{
  "image_size": 32,
  "num_classes": 9,
  "activation": "squared_relu",
  "loss": "binary_cross_entropy",
  "lr_schedule": "cosine"
}
Rows from block 5 of a small image classifier, named by matrix and row number. Rows with one number within an expert belong to one neuron, the router's apart. Each number is 128 + 32 x the weight over its row's rms, rounded and kept within 0 to 255. All counts start at 0.
After each expert's rows are labels from the 100 images, of 14848, where the router gives the expert most weight on average: "responds to" is what is common among them. Only what is clearly more common there than usual is listed. The data: stained colorectal tissue patches (NCT-CRC-HE-100K). In brackets: how many of the 100.
# router: router (model.blocks.5.mlp.router.weight, 32x320), inputs 192-255
# up: expert up (model.blocks.5.mlp.up, 32x160x320), inputs 192-255
# down: expert down (model.blocks.5.mlp.down, 32x320x160, transposed), outputs 192-255

# expert 29
router.29 [ 81 117 117 217 116 145 147 137 160 143 167  68 171 138 118  42 178 139 131 133 127  85 133 134 159 169  66  84 219 119 156 120  98 170 162  89 159 140  74  98 143 101 100 100  90 114 138 156 123  90 115 148 177 115 115 108 145 143 123 125 157 193 185  90]
up.0 [146 126  75 155 142 122 100 140 122 127 146 137 102 135 128  96 129 139 133 139 181 157 136 142 104 150 144 120 118 156 124 168 173 111  81 105 146  90 125 134 147 186 130 106 113 144 139  84 144 153 172  84 112  88 219  86 159 109 106  94 124  70 142  92]
down.0 [125 183  73  90 146 141 111 189 114 135 105 124 100 134 115 159 124  98 165  50 126 125  98 136  83 111 124 124  67 118 124 171 114 135 246 108 138 146  96 173 111 157 112 148 104 142 123 117  96 109 156 132 115 169 116 136 113  61 130 112  94 119 127 114]
up.1 [173 174 101 127 119  97  70 128  86 111 139 120  63  89 157 197 138 101  79  62 107 117 143 149 152 153 137 142 127 197 170 203 124 187 114 100 130  69 167 113 132 122 147  79 163 136  63 122 111 162 183 128 132 136 192 135 151 153  99 139 124  71  91  78]
down.1 [ 92 127 163 110  89 130 156 115 109 118  98 172  61 124 111 129 159  94 164  71  76 171  80 157 101 176 143 144 131 148 110 187 129 117 164  73 123 166  91 137 147 179 111 193  76 177  93 144 172 119 154 135 119 125 105 102 115 114  97 137  28  65 197 151]
up.2 [151  91 121 121 126  81  80 110 156 159 117 134 119 110 101 145  85 112 142 108 135 169 139 146 122  92 190 128 123  95 131 157 156 142 113 103  61 121 137 171  86 194  67  79 156 164 106 176 135 152  95 148 112 174  97  78 132 191 115  97 162 111 122 157]
down.2 [ 87 117 117 121 167 134 137 148  80 144 120 114 105 160 173 128 165 152 133 121 222 115 104  97 142  45 167 142 144  80 118  74  92 157 129 133 176 144 102  66 141 121  70 107 140 201  78 163 153 135 136 124 159 159 126  84 104  98 180 129 120 103  94 118]
up.3 [164 184 149 133 161 217  76 153 139 105 117 135 150 130 159 127 134  61  79 132 142 101 121 152 156 148 161 115 144  96 180 182 130 122 159 105 165 108 113 121 159  98  99 115 145 111  92  88 110 152 139  78 108 145 169 132 162 147 106 106 131  87  97  70]
down.3 [133  96 145  88  93 128 129 110  87 140 139  87 122 130 151 155  90 150 167  44 176 212 142 158 150 148  97 118 139 112 146 207  85  72 149  93 130 108 110 148 140 170  58 134 119 160 123  99 135 112 129 139 104 117 130 117  90 101 131 132  60  84 145 158]
up.4 [165 119 135 116 158 139 114 166 106 113 132 103 115 168 200 125  58 128 173 101 106 112 138 142  92 187 117 139  87 144 100 130 230  79 139 137 134 163 129 109  90 169 159 106 133 128 165 160 174 135 119 102 123 131  93 108 142 143 127 154  75 145 112 131]
down.4 [152 126  60 112 152 119 142 123 110  93  88 152  52 134  90 151 124 126 136  69 134 173 121 129 134 132  94 122 118  59 129 150 121 132 133 142 183 141  87 140 145 154  81 112  86 191 151 119 146  93 166 154 114 157 126 142  77 103 185 154 137 159 135 173]
responds to: tissue: adipose tissue (100)

# expert 26
router.26 [201 141  95 101 133 109 136 128 134 164 115 200 175 145 115 205  79 146 133 157 135 191 165 131 111  81 144 127  76  84 114  89  83 160 133 127 164 123  96  95  73 152 124 117 156 104 132 142 165 128 168 152 136 108 162 148 150 162 116 107  95 163 155 163]
up.0 [117 123 105 167 150 175 147 130  57 114  83 108 108 107 234 110 156  94 153 103 118 105 102 122 145 117  71 121 117 153 154 178 141 144 129  86 103 105 172 129 111 149 114  98 106 145 112 122 108 147 105  66 121 150 169  89 117 138 137 203 177 121 136  62]
down.0 [142 149 149 116 124 117 141 132 169 153  62 143  83  80 131 123 172 135  90  91 126 157 120 107  66 155 157 166 115 156  99  86 162  88 149 112  82 131 126 172  87 231 136  98  92 142 124 132 109 146 146 104 121 126 107 153 177 156 110 120 124  29 101 131]
up.1 [ 83 118  79 141 127 165 148 153  51 116 114 142  98 123  79 149  98 157 156 101 155 160  83  64 203 116  96 130 113 113 110 104 126 153 213 174 144 160  86 141 135  94 183 155 101 186 169 103  87  39 139 168 122  74 116 150 149 132 113 106 165 118 146 148]
down.1 [151 146 181  42 143 100 117 178  98 151 167 109 116 122 184 113  84 152 143 121 129 130 106 147 185 161  82 135 113 161 110  88 157 110  76  96 102  61 155 142 136 105 137 149 141 101 179 155 129 127  69 148 155 146 155 102 113 129 121 150  69 167 131 125]
up.2 [145 159 154 164 162 101 112 189 158  69 112  95 140  63 181  79 232  93 111 149 140 132 146 103 125 169  53 103  85 122 110 118 141 139 130 124  76  75 173 204 138 159 154 161 155 116 127  77 110 144 129 145 138 105  99 144 100 139 154 109 108 202 140  92]
down.2 [146 156 130 154 136  83 175 114 132 142 114 143 109 118 131 123 173 131  97 112 151  85 159  45 162 113 200 137 125 103 203 111  78  92 169 102 120 125 126 124  88 173  98  68  67 103  71 196 133 158 106 122 108 192 141  79 149 106 106 178 106  77 103 191]
up.3 [117  97  87 104  91  79 150 117  61 173 111 108 137 175 175 161 135 143  75 148 107 129 171 129 100 109 111 146 102 132 101 129  90  73 172 139 117  81 171  87 130 110 168 108 113 112 179 113 159 145 115 136 135 202 133 132 146  83 102 227 131  83 134 130]
down.3 [ 96 121 168 146 155 126 127  89 169 133 147 146 112 114 107 110 101  90 148 128  66 159 117 126 131 110  57  71 126  90 141 134 115 187 180 124 167  96  78 147 150 139 150 125 118 113 161 110 115 120 141 162 133  42 152 172  96 102 123 125 137 130 125 127]
up.4 [122 120 133  96 113 144 101 128 137 196 109 126  92 116 167 150 125 179 149 164 114 117  62 124 165 129 175 134 220 164 103 106 110  78 108  74 139 105  92 133 180  96 102  82 127 173 170 141 168 186 109 135 100 136 139  42 140  92 160 115 138 173 158 145]
down.4 [128 118 203 174 148 132 161 187 101  87 105 148 113  46 115  91 180  99  60 158 154  86  48 105 131 110 139 109 128 129  72 130 155 134 142 136 131 133  86 133  56 130 118 149 146 171  96 116 158 144 130  79 136 148  84  66 118 132 162  68  85 170  86  64]
responds to: tissue: smooth muscle (61)

# expert 13
router.13 [100 132 143 161 120 182 140 138 120 118 106 123 151  79 135 135 133 136 158  85 131 106  94 165 165 149  91  83 108 105 115 183 106 125 109 147 124 134 111 113  86 121  97 108 133 127  71 117 205  79 134 170 146 141 115 164  84 119 129 143  90 100 138 138]
up.0 [134 110 150 116 135 163 178 156 130 147 105 186 184 158  56 176  94 126  72  87 171 202 131 147 179 133 106 129 141 145 157 153 131 199 145 154 118 213 124 123 120  96 125 164 118 133  98 118 144  83 107 169 164 133 132 128 131 107 139 128 118 141  94 107]
down.0 [184  85 173 113 150 130  92 108  91 124 106 101 151 142 131 139  82 125 101  88 111 156  96 171 171 164 110 159 155 103 134 115  87 117 139 103 156 168 137  82 140 133 146 187 138 173 116 132  99 115 152 164 140 140  96 118 107 150  94 160 126 156 118 174]
up.1 [171  97  98 135  62 108  54 114 130 161  70 109 125 170 143 147  71 186 115 118 114 112  91 158 109 177 152 102  64 137 107  99 112 124 156 166 100 120 170 134 124 111 163  58  64  85 102 155  66 115 144 162 135  93 132 150 144 122 112  64 142 110  87 171]
down.1 [123 145 108  78 166 172 124 136 105 127  91 140 172 141 132 145 140 137 132 183 122 131  89 104  90 127 133 156  87 121  89 118 129 157  77 159 165 146  73 118  95 148 130  80 139  49 110 125  84 120 158 150 198 108 109  90 114 178 107 127 117 125 170 117]
up.2 [154 166 194 143 109 108 180 121 143 152 136 119  95 132 164  62 139 121 146 197  79 101  94 116  99 150 114 139  94 179 163 141 179  70 148  92 115  89 137 160 192 151 102 121 171 141 138  85 123 142 119  99 107 163  83  67 103 161 115 145 117  92 118 133]
down.2 [124 127 129 145 100 104 141 123 153 180 209 156 119 124  64  85 110  92 141 127 101 163 133 119 131  56  91  96 111 162 113 108 146 142 111 172  88 101  95 119 146 124 133 120 110  91 162 118 172 156  96 123 108 110 163 153 180  95 121 108 148 123 155  96]
up.3 [141 144 105 133 123 124 106 136  97 102 112 192 140 117 134 192 112 113 149 159 120  77 129  95 136 103 163 137 121  92 175 136 144  68  76 119 137  94 171 155 166 146 153 134 109 135 133 105 170 188 107 138  52 156  88 114  98 150 117 149 128 118 107 101]
down.3 [155 126 118  94 151 121 196 103 100 145 161 102 158  57 139 114 101  62 114 125 106 160 129 118 152 121 136 137 112  78 140  77 154 149 146 101 141 151 157  51 159 178  90 150 107 189 130 109 118 103 124 100  55 146 134 138 119 124  75 169 205 179 157 184]
up.4 [125 224 160 117 165 131 121 111 109 121 117  92  90  93 139  99  99  90 189 116 182 187 123 157  88 144 123 160 114 125  73 107 114 110 186 133 133 124 121 126 144 119 124 203  66 141 128 101 138 126  94  92 105 143  99 177 119  90 134 104 135 121 152 103]
down.4 [142 106 135  97  94  85 119  98 130 137 210 101 148 114 122  67 147 106 138 104  68 138  90 120 176 130 151 124 127 131 156 189  91 104 114 116  61 162 104 139 175 131 133 120  78 171 151 140 152 118 167 135 115 121 123 107 143  96 161 147  94 120 120 152]
responds to: tissue: tumour epithelium (99)

# expert 31
router.31 [128 129 145 178 137 115 118  91 160 101 130 123 130 162 196  75 170 120 202 130 151 142 123 104 178 150 129 121 111 154 102  86 144 107 103 105 142 183 191  84 128 128 131  80 168 141 104 109  63 180 139  86 112  73 129 103 148 146  81 132 139 162  85  87]
up.0 [143  85 131 153 118 140 122 176 124  88 120 174  97 110 165 123 121  92 154 104 113 148 191 104  83 143  78 156 194 142 123 119 157  93 143 113 108 100 101 137 167 100 120 177 112 150 132  74 202 126 106 134  94 157 127 105 115  59  96 109 108 130 156  68]
down.0 [126 135  77 170 140 126 165 160 172 117  56 135 133  78 112  69 132 102 119 147 132 162  96 112 161 134 123 150 113 185 142 125 148  85 123 180  59  84 112 171 169 148 112 167 157 122 158  83 120  93 112 151  88 129 174  73 173 182 158 112 151 144 154  94]
up.1 [158 129 151 115 150 124 124 108 119  92 142 130 134  50 110 113 118 141  91  18  67 158 148 122 116 183  78 126 107 156 113 143 165 146 139 136  69 139 158 200 124 148 126 132 145 172  64  89 117 133 176 180 157 137  99 206  57 168 105 113 112 127 108 143]
down.1 [140  63 147 182 173 136 108 142 126 122 153 178 100  97 157  85 117 109 151 188 120  99 144 101 162 116 116 126 185 158  85  61 120 126 122 122 103 140 101  69 119  91 148 118 167 142 137  80 158 140 112 116 146  98  99 126 111 139 143 101 147 142  96  85]
up.2 [106  74 109 143 147 164 118 130 163  74 114 109  87 202 162 127 144 150 163 139 125 145  92 136 159 161 123 100 108  87 131 124 101  83 137  90 103 136 139  98  67 101 106 126 130 161 108 122 123 141 130 129  88 160  89 101 141 170 101 170  70  38 177 100]
down.2 [160 140 118 155 162 102 124 133 163  99  98  92 142 106 168  86 104 150 120 116 180  88 156 156 177 177 140 123 164 144 128 125 173  84 147 175  82 135 170 141 112 148 158 154 129  96 171 148 137 131 130 101 123 197 117 145 189 155 180 150 130 132 122 107]
up.3 [148 106 108 112 175 105 167  87  93 130 186 176 189 128 140 122 133 147 131 145 131 160 113  97 114 133 197 216 107  78 139 106 131 153 135 127 121 116 136 128 112 190 161 138 154  81 142  95 151 177 148 114 134 125 146 212 151 205 134 139  93 115  86 133]
down.3 [153 145 169 114 122 127  85 120 135 139 122  99 109 228 137 158  66 150 127  76 116 134 131 154 109 134  65  76 114 157 169 208 131 132 110  58 171 164 144 122 160 195 189 101 115 155 153 137 130 157  84 104 120 160 130  94  80 110 176  91 143 128 145 211]
up.4 [109  56 117 128 129 104 149 120 152 121 125 114 116 186 107 121 136 156 145 156 145 171  88 144 130 156 177 142  73  71 130 118 112 100 163 132 128 167 129  94  95 122 131  85 135 166 100 141 127  82 178 172 105 140 113 124 134 166 129 119  28  74 147 146]
down.4 [137 161 208 173 112  88 110  84 148 161 133 160 141  84 146  92  97  90 110 127 130 155 169 153 159 169 127  89 111 132 192 150 163  94 159 179  99 103 157 163 151 148 158 163  96  92 167 142 140 133  93 163 101 144 107 148 188 146 162 161 127 137 154 115]
responds to: tissue: smooth muscle (100)

# expert 15
router.15 [126  81 145 137 154 149 106 109 158 125  88 124 114 123  73 144  87  91 118 121 146 149 113 168 120 129 155  93 103 103  81  80 158 142 126 139 124 159 162  95  82 106 185 104  78 151 106  93 146 147 106 110 189  64 136 145 146  97 161 130 123 140 128 168]
up.0 [141 101  99 131 139  68 153 119  77 166  79 132 151 124  96  82 115  71 144 114 127 142 208  72  66 139 154 168 157  95 123 131 147 201 135 166  52 129 164 114 106 164 174 130 131  81 105 124 147 150 136 155 145 103 197 187  70 115 132 111 111  82 110 125]
down.0 [162  96  91 109 177 146 181 162  99  83  64 169 153 129  80  70 121 134  80 154 123 129  93 148 176 122 126 121 167 122  96 152 159 109 193 148 136  78 147 139 132 148 117 172  96 114 151  84 131 123 103  99 136 109  82 141  85 145 127 169  96 158 141 113]
up.1 [117 128 109  98 153 167 132 139 101 125 101  95  96 126 111 125 133 159 125 145 129 196 173 116  49 143  97 129 183 122  84 126  79 156 110 148 107 141 165 182 117  97 162 100  57 153 146 140 162 113 100 164 134 116 138 168  28 115 114 182 104  71 129 104]
down.1 [153 136 168 111 132 130 160 111 175 149  54 162 142 137  95 149 134 145 144 133 108  75 187 175 158  92 125 131 104 117 108 177 124 151 158 118  74 108 163 138 115 190 156 118 101 112 147  84 106 140 104 143 106 141 129 141 117 106  74  93 179 171 133 112]
up.2 [167 138  82 129 166  88  99  82 126  88 162  73 209 127 164  25 145 157 112  64 170 121 126  75 140  91  83  88  95 104 125 126 161 132 130 103 140  78  56 107 131 158  75 158 156  96 118 133 127 134 140 102 115 163 142 142 173 130 167 137 111  82 230 151]
down.2 [104 170 140 170 122 117 109 114 152 172 189 134 168  64 137  81  97  59 153 181  83 114 167 152 100 141 107 129 122 164 111 131 139 134  88 128 107  97  88 128 176 123 156  41 144  92 141  78 127 110 131 141 116  79 127 154 177 119 134 109 116 127 172  85]
up.3 [177 114  96 151 147  97 118  59 133 149 174  83 197 131 180  44 152 160 111  80 154 121 117  84 102  95  97  96 127 105 108 122 141 113 127  97 123 112  78 105 140 139  90 139 154  98 134 138 119 140 118  72 120 155 103 130 173 135 198 150 158  67 220 129]
down.3 [ 96 167 131 161 139 133  94 111 157 184 182 148 149  66 142 123 103  77 206 127  91 110 177 136  65 128 102 114 113 156 120 145 126 171 104 123 105  97  95 125 181 108 135  50 146  77 155  90 138 119  77 137 134  62 146 184 177 142 119  78 131 131 152  80]
up.4 [135 111 114 129 113  66 151 118  41 178 102 161 147 151 125 110 133  90 150 123 134 113 206 125  99 104 113 138 128  97 122 111 155 231 105 162  91 128 169 114  99 138 154 137 172  85 141 123  84 180 166 106 134  86 216 181 119 123 104 129  84 100  96 138]
down.4 [118 133  96 127 199 155 159 128  87  99 119 142 174 138 110  83 146 141  95 161 159 146  80  89 172 122 134 159 168 119 116 106 131 109 163 125 142  80 103 114 122 145 107 109 110 121 125  99 141 148  93  94 141 155  89  99  85 143 172 157 114 159 166 120]
responds to: tissue: mucus (31); tissue: normal colon mucosa (27)

# expert 17
router.17 [120 164 154 149 150 123 162 183 126 113 117 193  94 146  71 123 157 159 115 111 131 165  66 116 126 147 137 161  96 150 117 174 142 140 177 171  99 158 146 176 138 165 140 112 160 180 177 110  78  82 128 135 133 150  96 150 135 162 145 139 127 163  58 108]
up.0 [133 152 157 100 137 182 105 138 124 110 101  92 133 157 183 129 148 129  69 130 118 132 119  81 147 172 124 148 141 140 167 156 120 168 160 144 109 137  87 133  83 167 125 119 151 138 151  92 225 116 129 128 158  88 135 143  66 120 103 135  80 124 180 137]
down.0 [ 91 122 140 141 157 173 162 166 106  96 123 158 119  68 106 112 168 146 124 192 146  93 107 111  75  47 148 140 110 103  90 112 145 160 162 164  74  68 103 131 112 153 135  81 160 143  96 103 123 181 132  99 204 118 111 150 164 147 175 102 162 130 106  99]
up.1 [151  49  77 105 146  97 131 203 127 115 109 116 120 139 151 106 185 156 114 169 125 165  83  92 130 118 139 109 102 134 159 139 132 103 134 118 128 122 125 159 111 149 138 158 136 140 144 120 158 101 158 127 132 119 135 151 111 111 127 138  72 135 142 105]
down.1 [102 183  43  96 129 121 135  92  96 141 167 128 166 152  69 137 209  99 129 137 159  77 145 131  71  60 130 204 126 104 141 147 124 144 107 100 129 163  96 129 118 148  88 118 108 166  93 132 155 139 152 108 113 172 129 137  67 106  95  97 144 131 203 139]
up.2 [124 113 117 103 105 141 125 158 107 112 133 125 183  93 118 189 140 142 126 162  96 143 125  90 177 128 151 118 144 139 106 142 113 153 154 129  95 103  79 138 103 162 131 154  66 150 126 135 175 114 152 135 120  95 161 132  31 124 120 114 138 132 139 155]
down.2 [123 145 103 122 131 133 136 134 109 109 159 109 112 127  78 109 114 113 118 181  97  57 124 128  71  44 116 123  55  92 111 129 118 204 134 167 112 110 177 109 147 130 141 137 123 116 107 135 150 142 105  90 127  99 114 127 130 107  69 106 106  80 141 140]
up.3 [144 131 141 103 123 175 114 134 118 142 106  74 112 144 166 143 140 136  72 138  97 120 109 111 130 176 126 143 105 150 161 154 137 163 160 156 106 139  84 143 118 169 150 128 159 150 168  85 208  75 149 155 154  66 134 147  64 115 113 102 114 131 182 144]
down.3 [ 85 126 122 120 155 163 151 155 108 103 148 155 125  75  87 104 160 139 129 194 123 108 135 124  62  45 147 132 106  86  97 119 133 167 144 143  70  76 134 122 114 154 108  83 150 159  94 109 133 179 136 120 208 122 131 159 137 131 154 106 179 135 106 109]
up.4 [174 129  65 135 224 146 118 125 100  51 120 126 155  67 157 216 140 161 172  90 158 174 131 172 122 128 186 110 140  83 141 137 115 127  97  73 119 192  96 102 124 112 139 127  58 173 121 218 126 167 192 121  77  86 124 126  96 112 123 143  55 166 104 107]
down.4 [145  83 119 125  99 165 138  92 124 161 131 159 114 115 209 128 193  40 115 156 138 184 174  88 176 155 117 100 115 138 152 104 139 157 184 124 139  98 104  89 129 166 153 128 152 165 115 154 122 115 135 139 106 142 137  93 161 135  91 129 119 110 134 163]
responds to: tissue: debris (71)

# expert 11
router.11 [168 135 109  62 131 146 148 148 101 149  85 114 144 133 116 120 163 123 112 148 107 143 169 147 209 153  71 103 142  91 159  87 160 184 133 184 100 159 129 160  85  75 178 114  97 147  94 112 165 119 172 142 169 126 174 176 134 143 107 180 167 127 192  79]
up.0 [133 109  75 120 112 117 117 145 114 108 137 184 128 179 144 131 130  95  94 107 102 158 158 138 149 114 109 131 113  77  91  89 136 105 169 131  97 159 102 125 113 159 161  85 142 117 141 120 130 158 167 103 120 118 185  99 182 177  79 149 111 120 133 107]
down.0 [111 126 207 136 126 166  87 105 121 105  53 163  49 160 207 129  92 119 129 163  70 116 127 119  98 138 105 117 114  98 145 128 130 183 138 110 180 145  83  80 138 255 132  80 149 124  82 156 138  85 141 150 172 173  86 110 153 119 171 158  70 130 172 179]
up.1 [105 163 102  80 119 170 128 143  73  86 148  98 112 146  73 183 161 107 114  80 122 148 130 140 168 114 109 128 167 125 162 100 145 158 152 137 102 158 129 155  80  88 142 151  95 145 139  85 135  99 140 152 101  78 130 154 164 156 139 163 176 117 180 109]
down.1 [163 186 175 104 108 121 122 102  86 170 135 135 117  94 156 126  45 158 124 143 131  78 153 132 190 125 120 209  98 159 130  83 166 140  92 100 134 113 156 139 111 129  98  86 142 105  96 127 151 174  56  86 134 188 122  81 144 128 129 156  88 163 108 167]
up.2 [124 112 167 142  99 140 155 168 176 100 146  48 148  84 126 124 190 111  87 151 120 116 172 122 183 206 110 103 119  82 137 119 130 166  82 162  60 138 104 213 132 113 167 135 105 131  78 104 164 115 137 158 169 117 102 151  54  66 152 117 104  93 107  91]
down.2 [177 144 135 154 112 152 129 156 144 153  77 139 128 152 127 154 103 178 163 118 153  98 189 161 203 131 167 145 105 114 117 119  76 122 145 115 121 160 174 135  73 134 103 122 104 102 105 103 133 141 105 119 129 181 125 107 113  87  82 109 110  86  87 154]
up.3 [113 176 131 136 148 106 124 128 130 137 126  78 104 153 177 149 115 143 181 162 155 135 129 123 120 112 159 125 105 168 160 152  66  76 166  82 129 101  92 136 211 109 107  93 121 148 121 177 101  99 104 197  87 137  86 122 177 147 154 140 105 162 153 150]
down.3 [104 164 101  77 111 100 154 137  93 126 126 135 149  74 106 127 102 148 134 131  87  23 153 138  92  80 109 183 141 107 129 160 109 116 163 108 153 118 122  97  93 171 127 133 117 143 114 104 166 181  67  87 123 171 144  89 163 109 119 125 114  38 102 155]
up.4 [121 107  70 115 182 187 147 118 120 143 138  85 176  97  99 123  91 133 179  84 122 124 116 140 111 151  79 114 167 109 121 146 142 163 172 117 140 201  89  88 132 100 136 128 100 116 125 122 116 129 175 112 111  97 124 131 165 180  98 121 167 117 148 119]
down.4 [120 125 151 108 141 100  99  92 117 116 124 162 103 178 199 141  79 129 101 157 134 123 144 110 130 128  86  50 152 114 147 132  97 156 169 170 125  50 101 132 121 133 131  55 129 104 126 137 115  98 129 151  85  89 169 145 171 117 143  80 122 111 118 148]
responds to: tissue: mucus (54)

# expert 10
router.10 [136 137  52 148 148  95 100 122  85 167 186 125 192 165 104 162 130 181  98 146 140  90 179  75 125 128 138 156 158 182 131 122 141 154 102 135 178  82 127 140 164 139 156 133 126 118 157 151 147 105  85 171  84 149 166 101 191 108 127 141 112  92 138 164]
up.0 [136 146 115 149 180  44 144 120 103 147 142 191 156  80  95 151  30 146 178  89 113 124 112 123 121  97 157 151 119 122 121 138 189 135 125 136 162 139  82 123 148 151 177 103 148  84 155 135 113  92 137  75 135  87 165 159 114  86 170  46 132 138  69 131]
down.0 [188 157 142  95  89 131 131 128 141 169  42 156 152 147 184 144 138 149 145  59 135 109 177 160 146 133  77  98  87 124 103 141 155 155 148  74 124 157 180  93  96 139 132 171  62  88 132 122 134 142  44  92  99 135 102 119 113 160  66 105  84  44 110 104]
up.1 [125 137 141 163 107 160 105 125  83 145 138  67 158  76 150 139 159 122  99  87 137 140 141 138 140 158 117 170 129 151  76 153 113 180 138 125  65 142 163 136  92 115 117 146 101 123 152 161  92 116 107 130 119  53 164 224  65 107 108 139 119  86 114 131]
down.1 [ 92 124 100 155 175 154 186 161 109 109 127 163  97 111 136 133 102 162 118 157 162  81  86  86  99  75 115 145 128 149 101  82 155 143 174 158 148  78  89 147 102  89 131  77 162 126  95 113 106 151 110 125 134 153 128 156 150 176 151  93 132 144 104  99]
up.2 [173 133 107 174 169 163 106 138  96 139 157 171 137 120 101 141  88 134 130 133  77  62 155 108 106 112 132 150 123 158 123  96 139 123 120 159 146  82 132 121 128 176 179 119 195 101 152 138 167 154 163 157 104  85 170 119 139 114 138  99 125 134 189 131]
down.2 [170 133 157 154  96 145 120  91 166 157 153 177 136 140 127 112  88 102 151 102  93 129 148 171 127 116  78  73  90 182  93 156 137 170 176 115 125  93 107  89 131 115 188 160  68 101 169 145 200 127  65  93  52  71 140 161 153  98 103 140  83 108 152  95]
up.3 [174 169 159  77 135 135 133 147  96 103 177 103 116  67 143 100 130  63 109  96 119 122 141  95  97 108 114 138 158  91 108 112 104 203 106 156  90 137 130 105  79 143 116 113 132 119 115 109  79 146 163 105 153  45 101 204  57 146 157 142 184 108 169 139]
down.3 [138 143 123 127 134 107 127 111 116 108  96 153 126 151 147 145  36 133  90  63 153  88 122 119 120 144  59 122  89 110 130 112 138 141 118 127 137 139 174 149 149 160  67 110 145  79  97 122 134 101 107 108 134 182 169 160 133 106 160 139 118 102 159 159]
up.4 [ 90 160 165 127 107  89 123 108 149 111 152  86 153 115 179  83 128 124  80 135 141 118 115 167 100 194  66 120 156  85  57 117 115 110 130 115 112 130  77 106 108  48  78 119 118  87 103 133 225 101 143 162 160 145  51 159 110 120 125 155 104  73 145 144]
down.4 [175 128  93 121 108 147 114 110 153 145 152 145 119 121 142 139 105 105 105  18 106  87 145 184 154 104 102 121  70 136 113 178 102 105 141 140 134  87 116 143 166 123 151 142  68 139 135  80 101  94  82 166  96 123 146 117 164 165 127 122 134  82 113 144]
responds to: tissue: mucus (45); tissue: adipose tissue (44)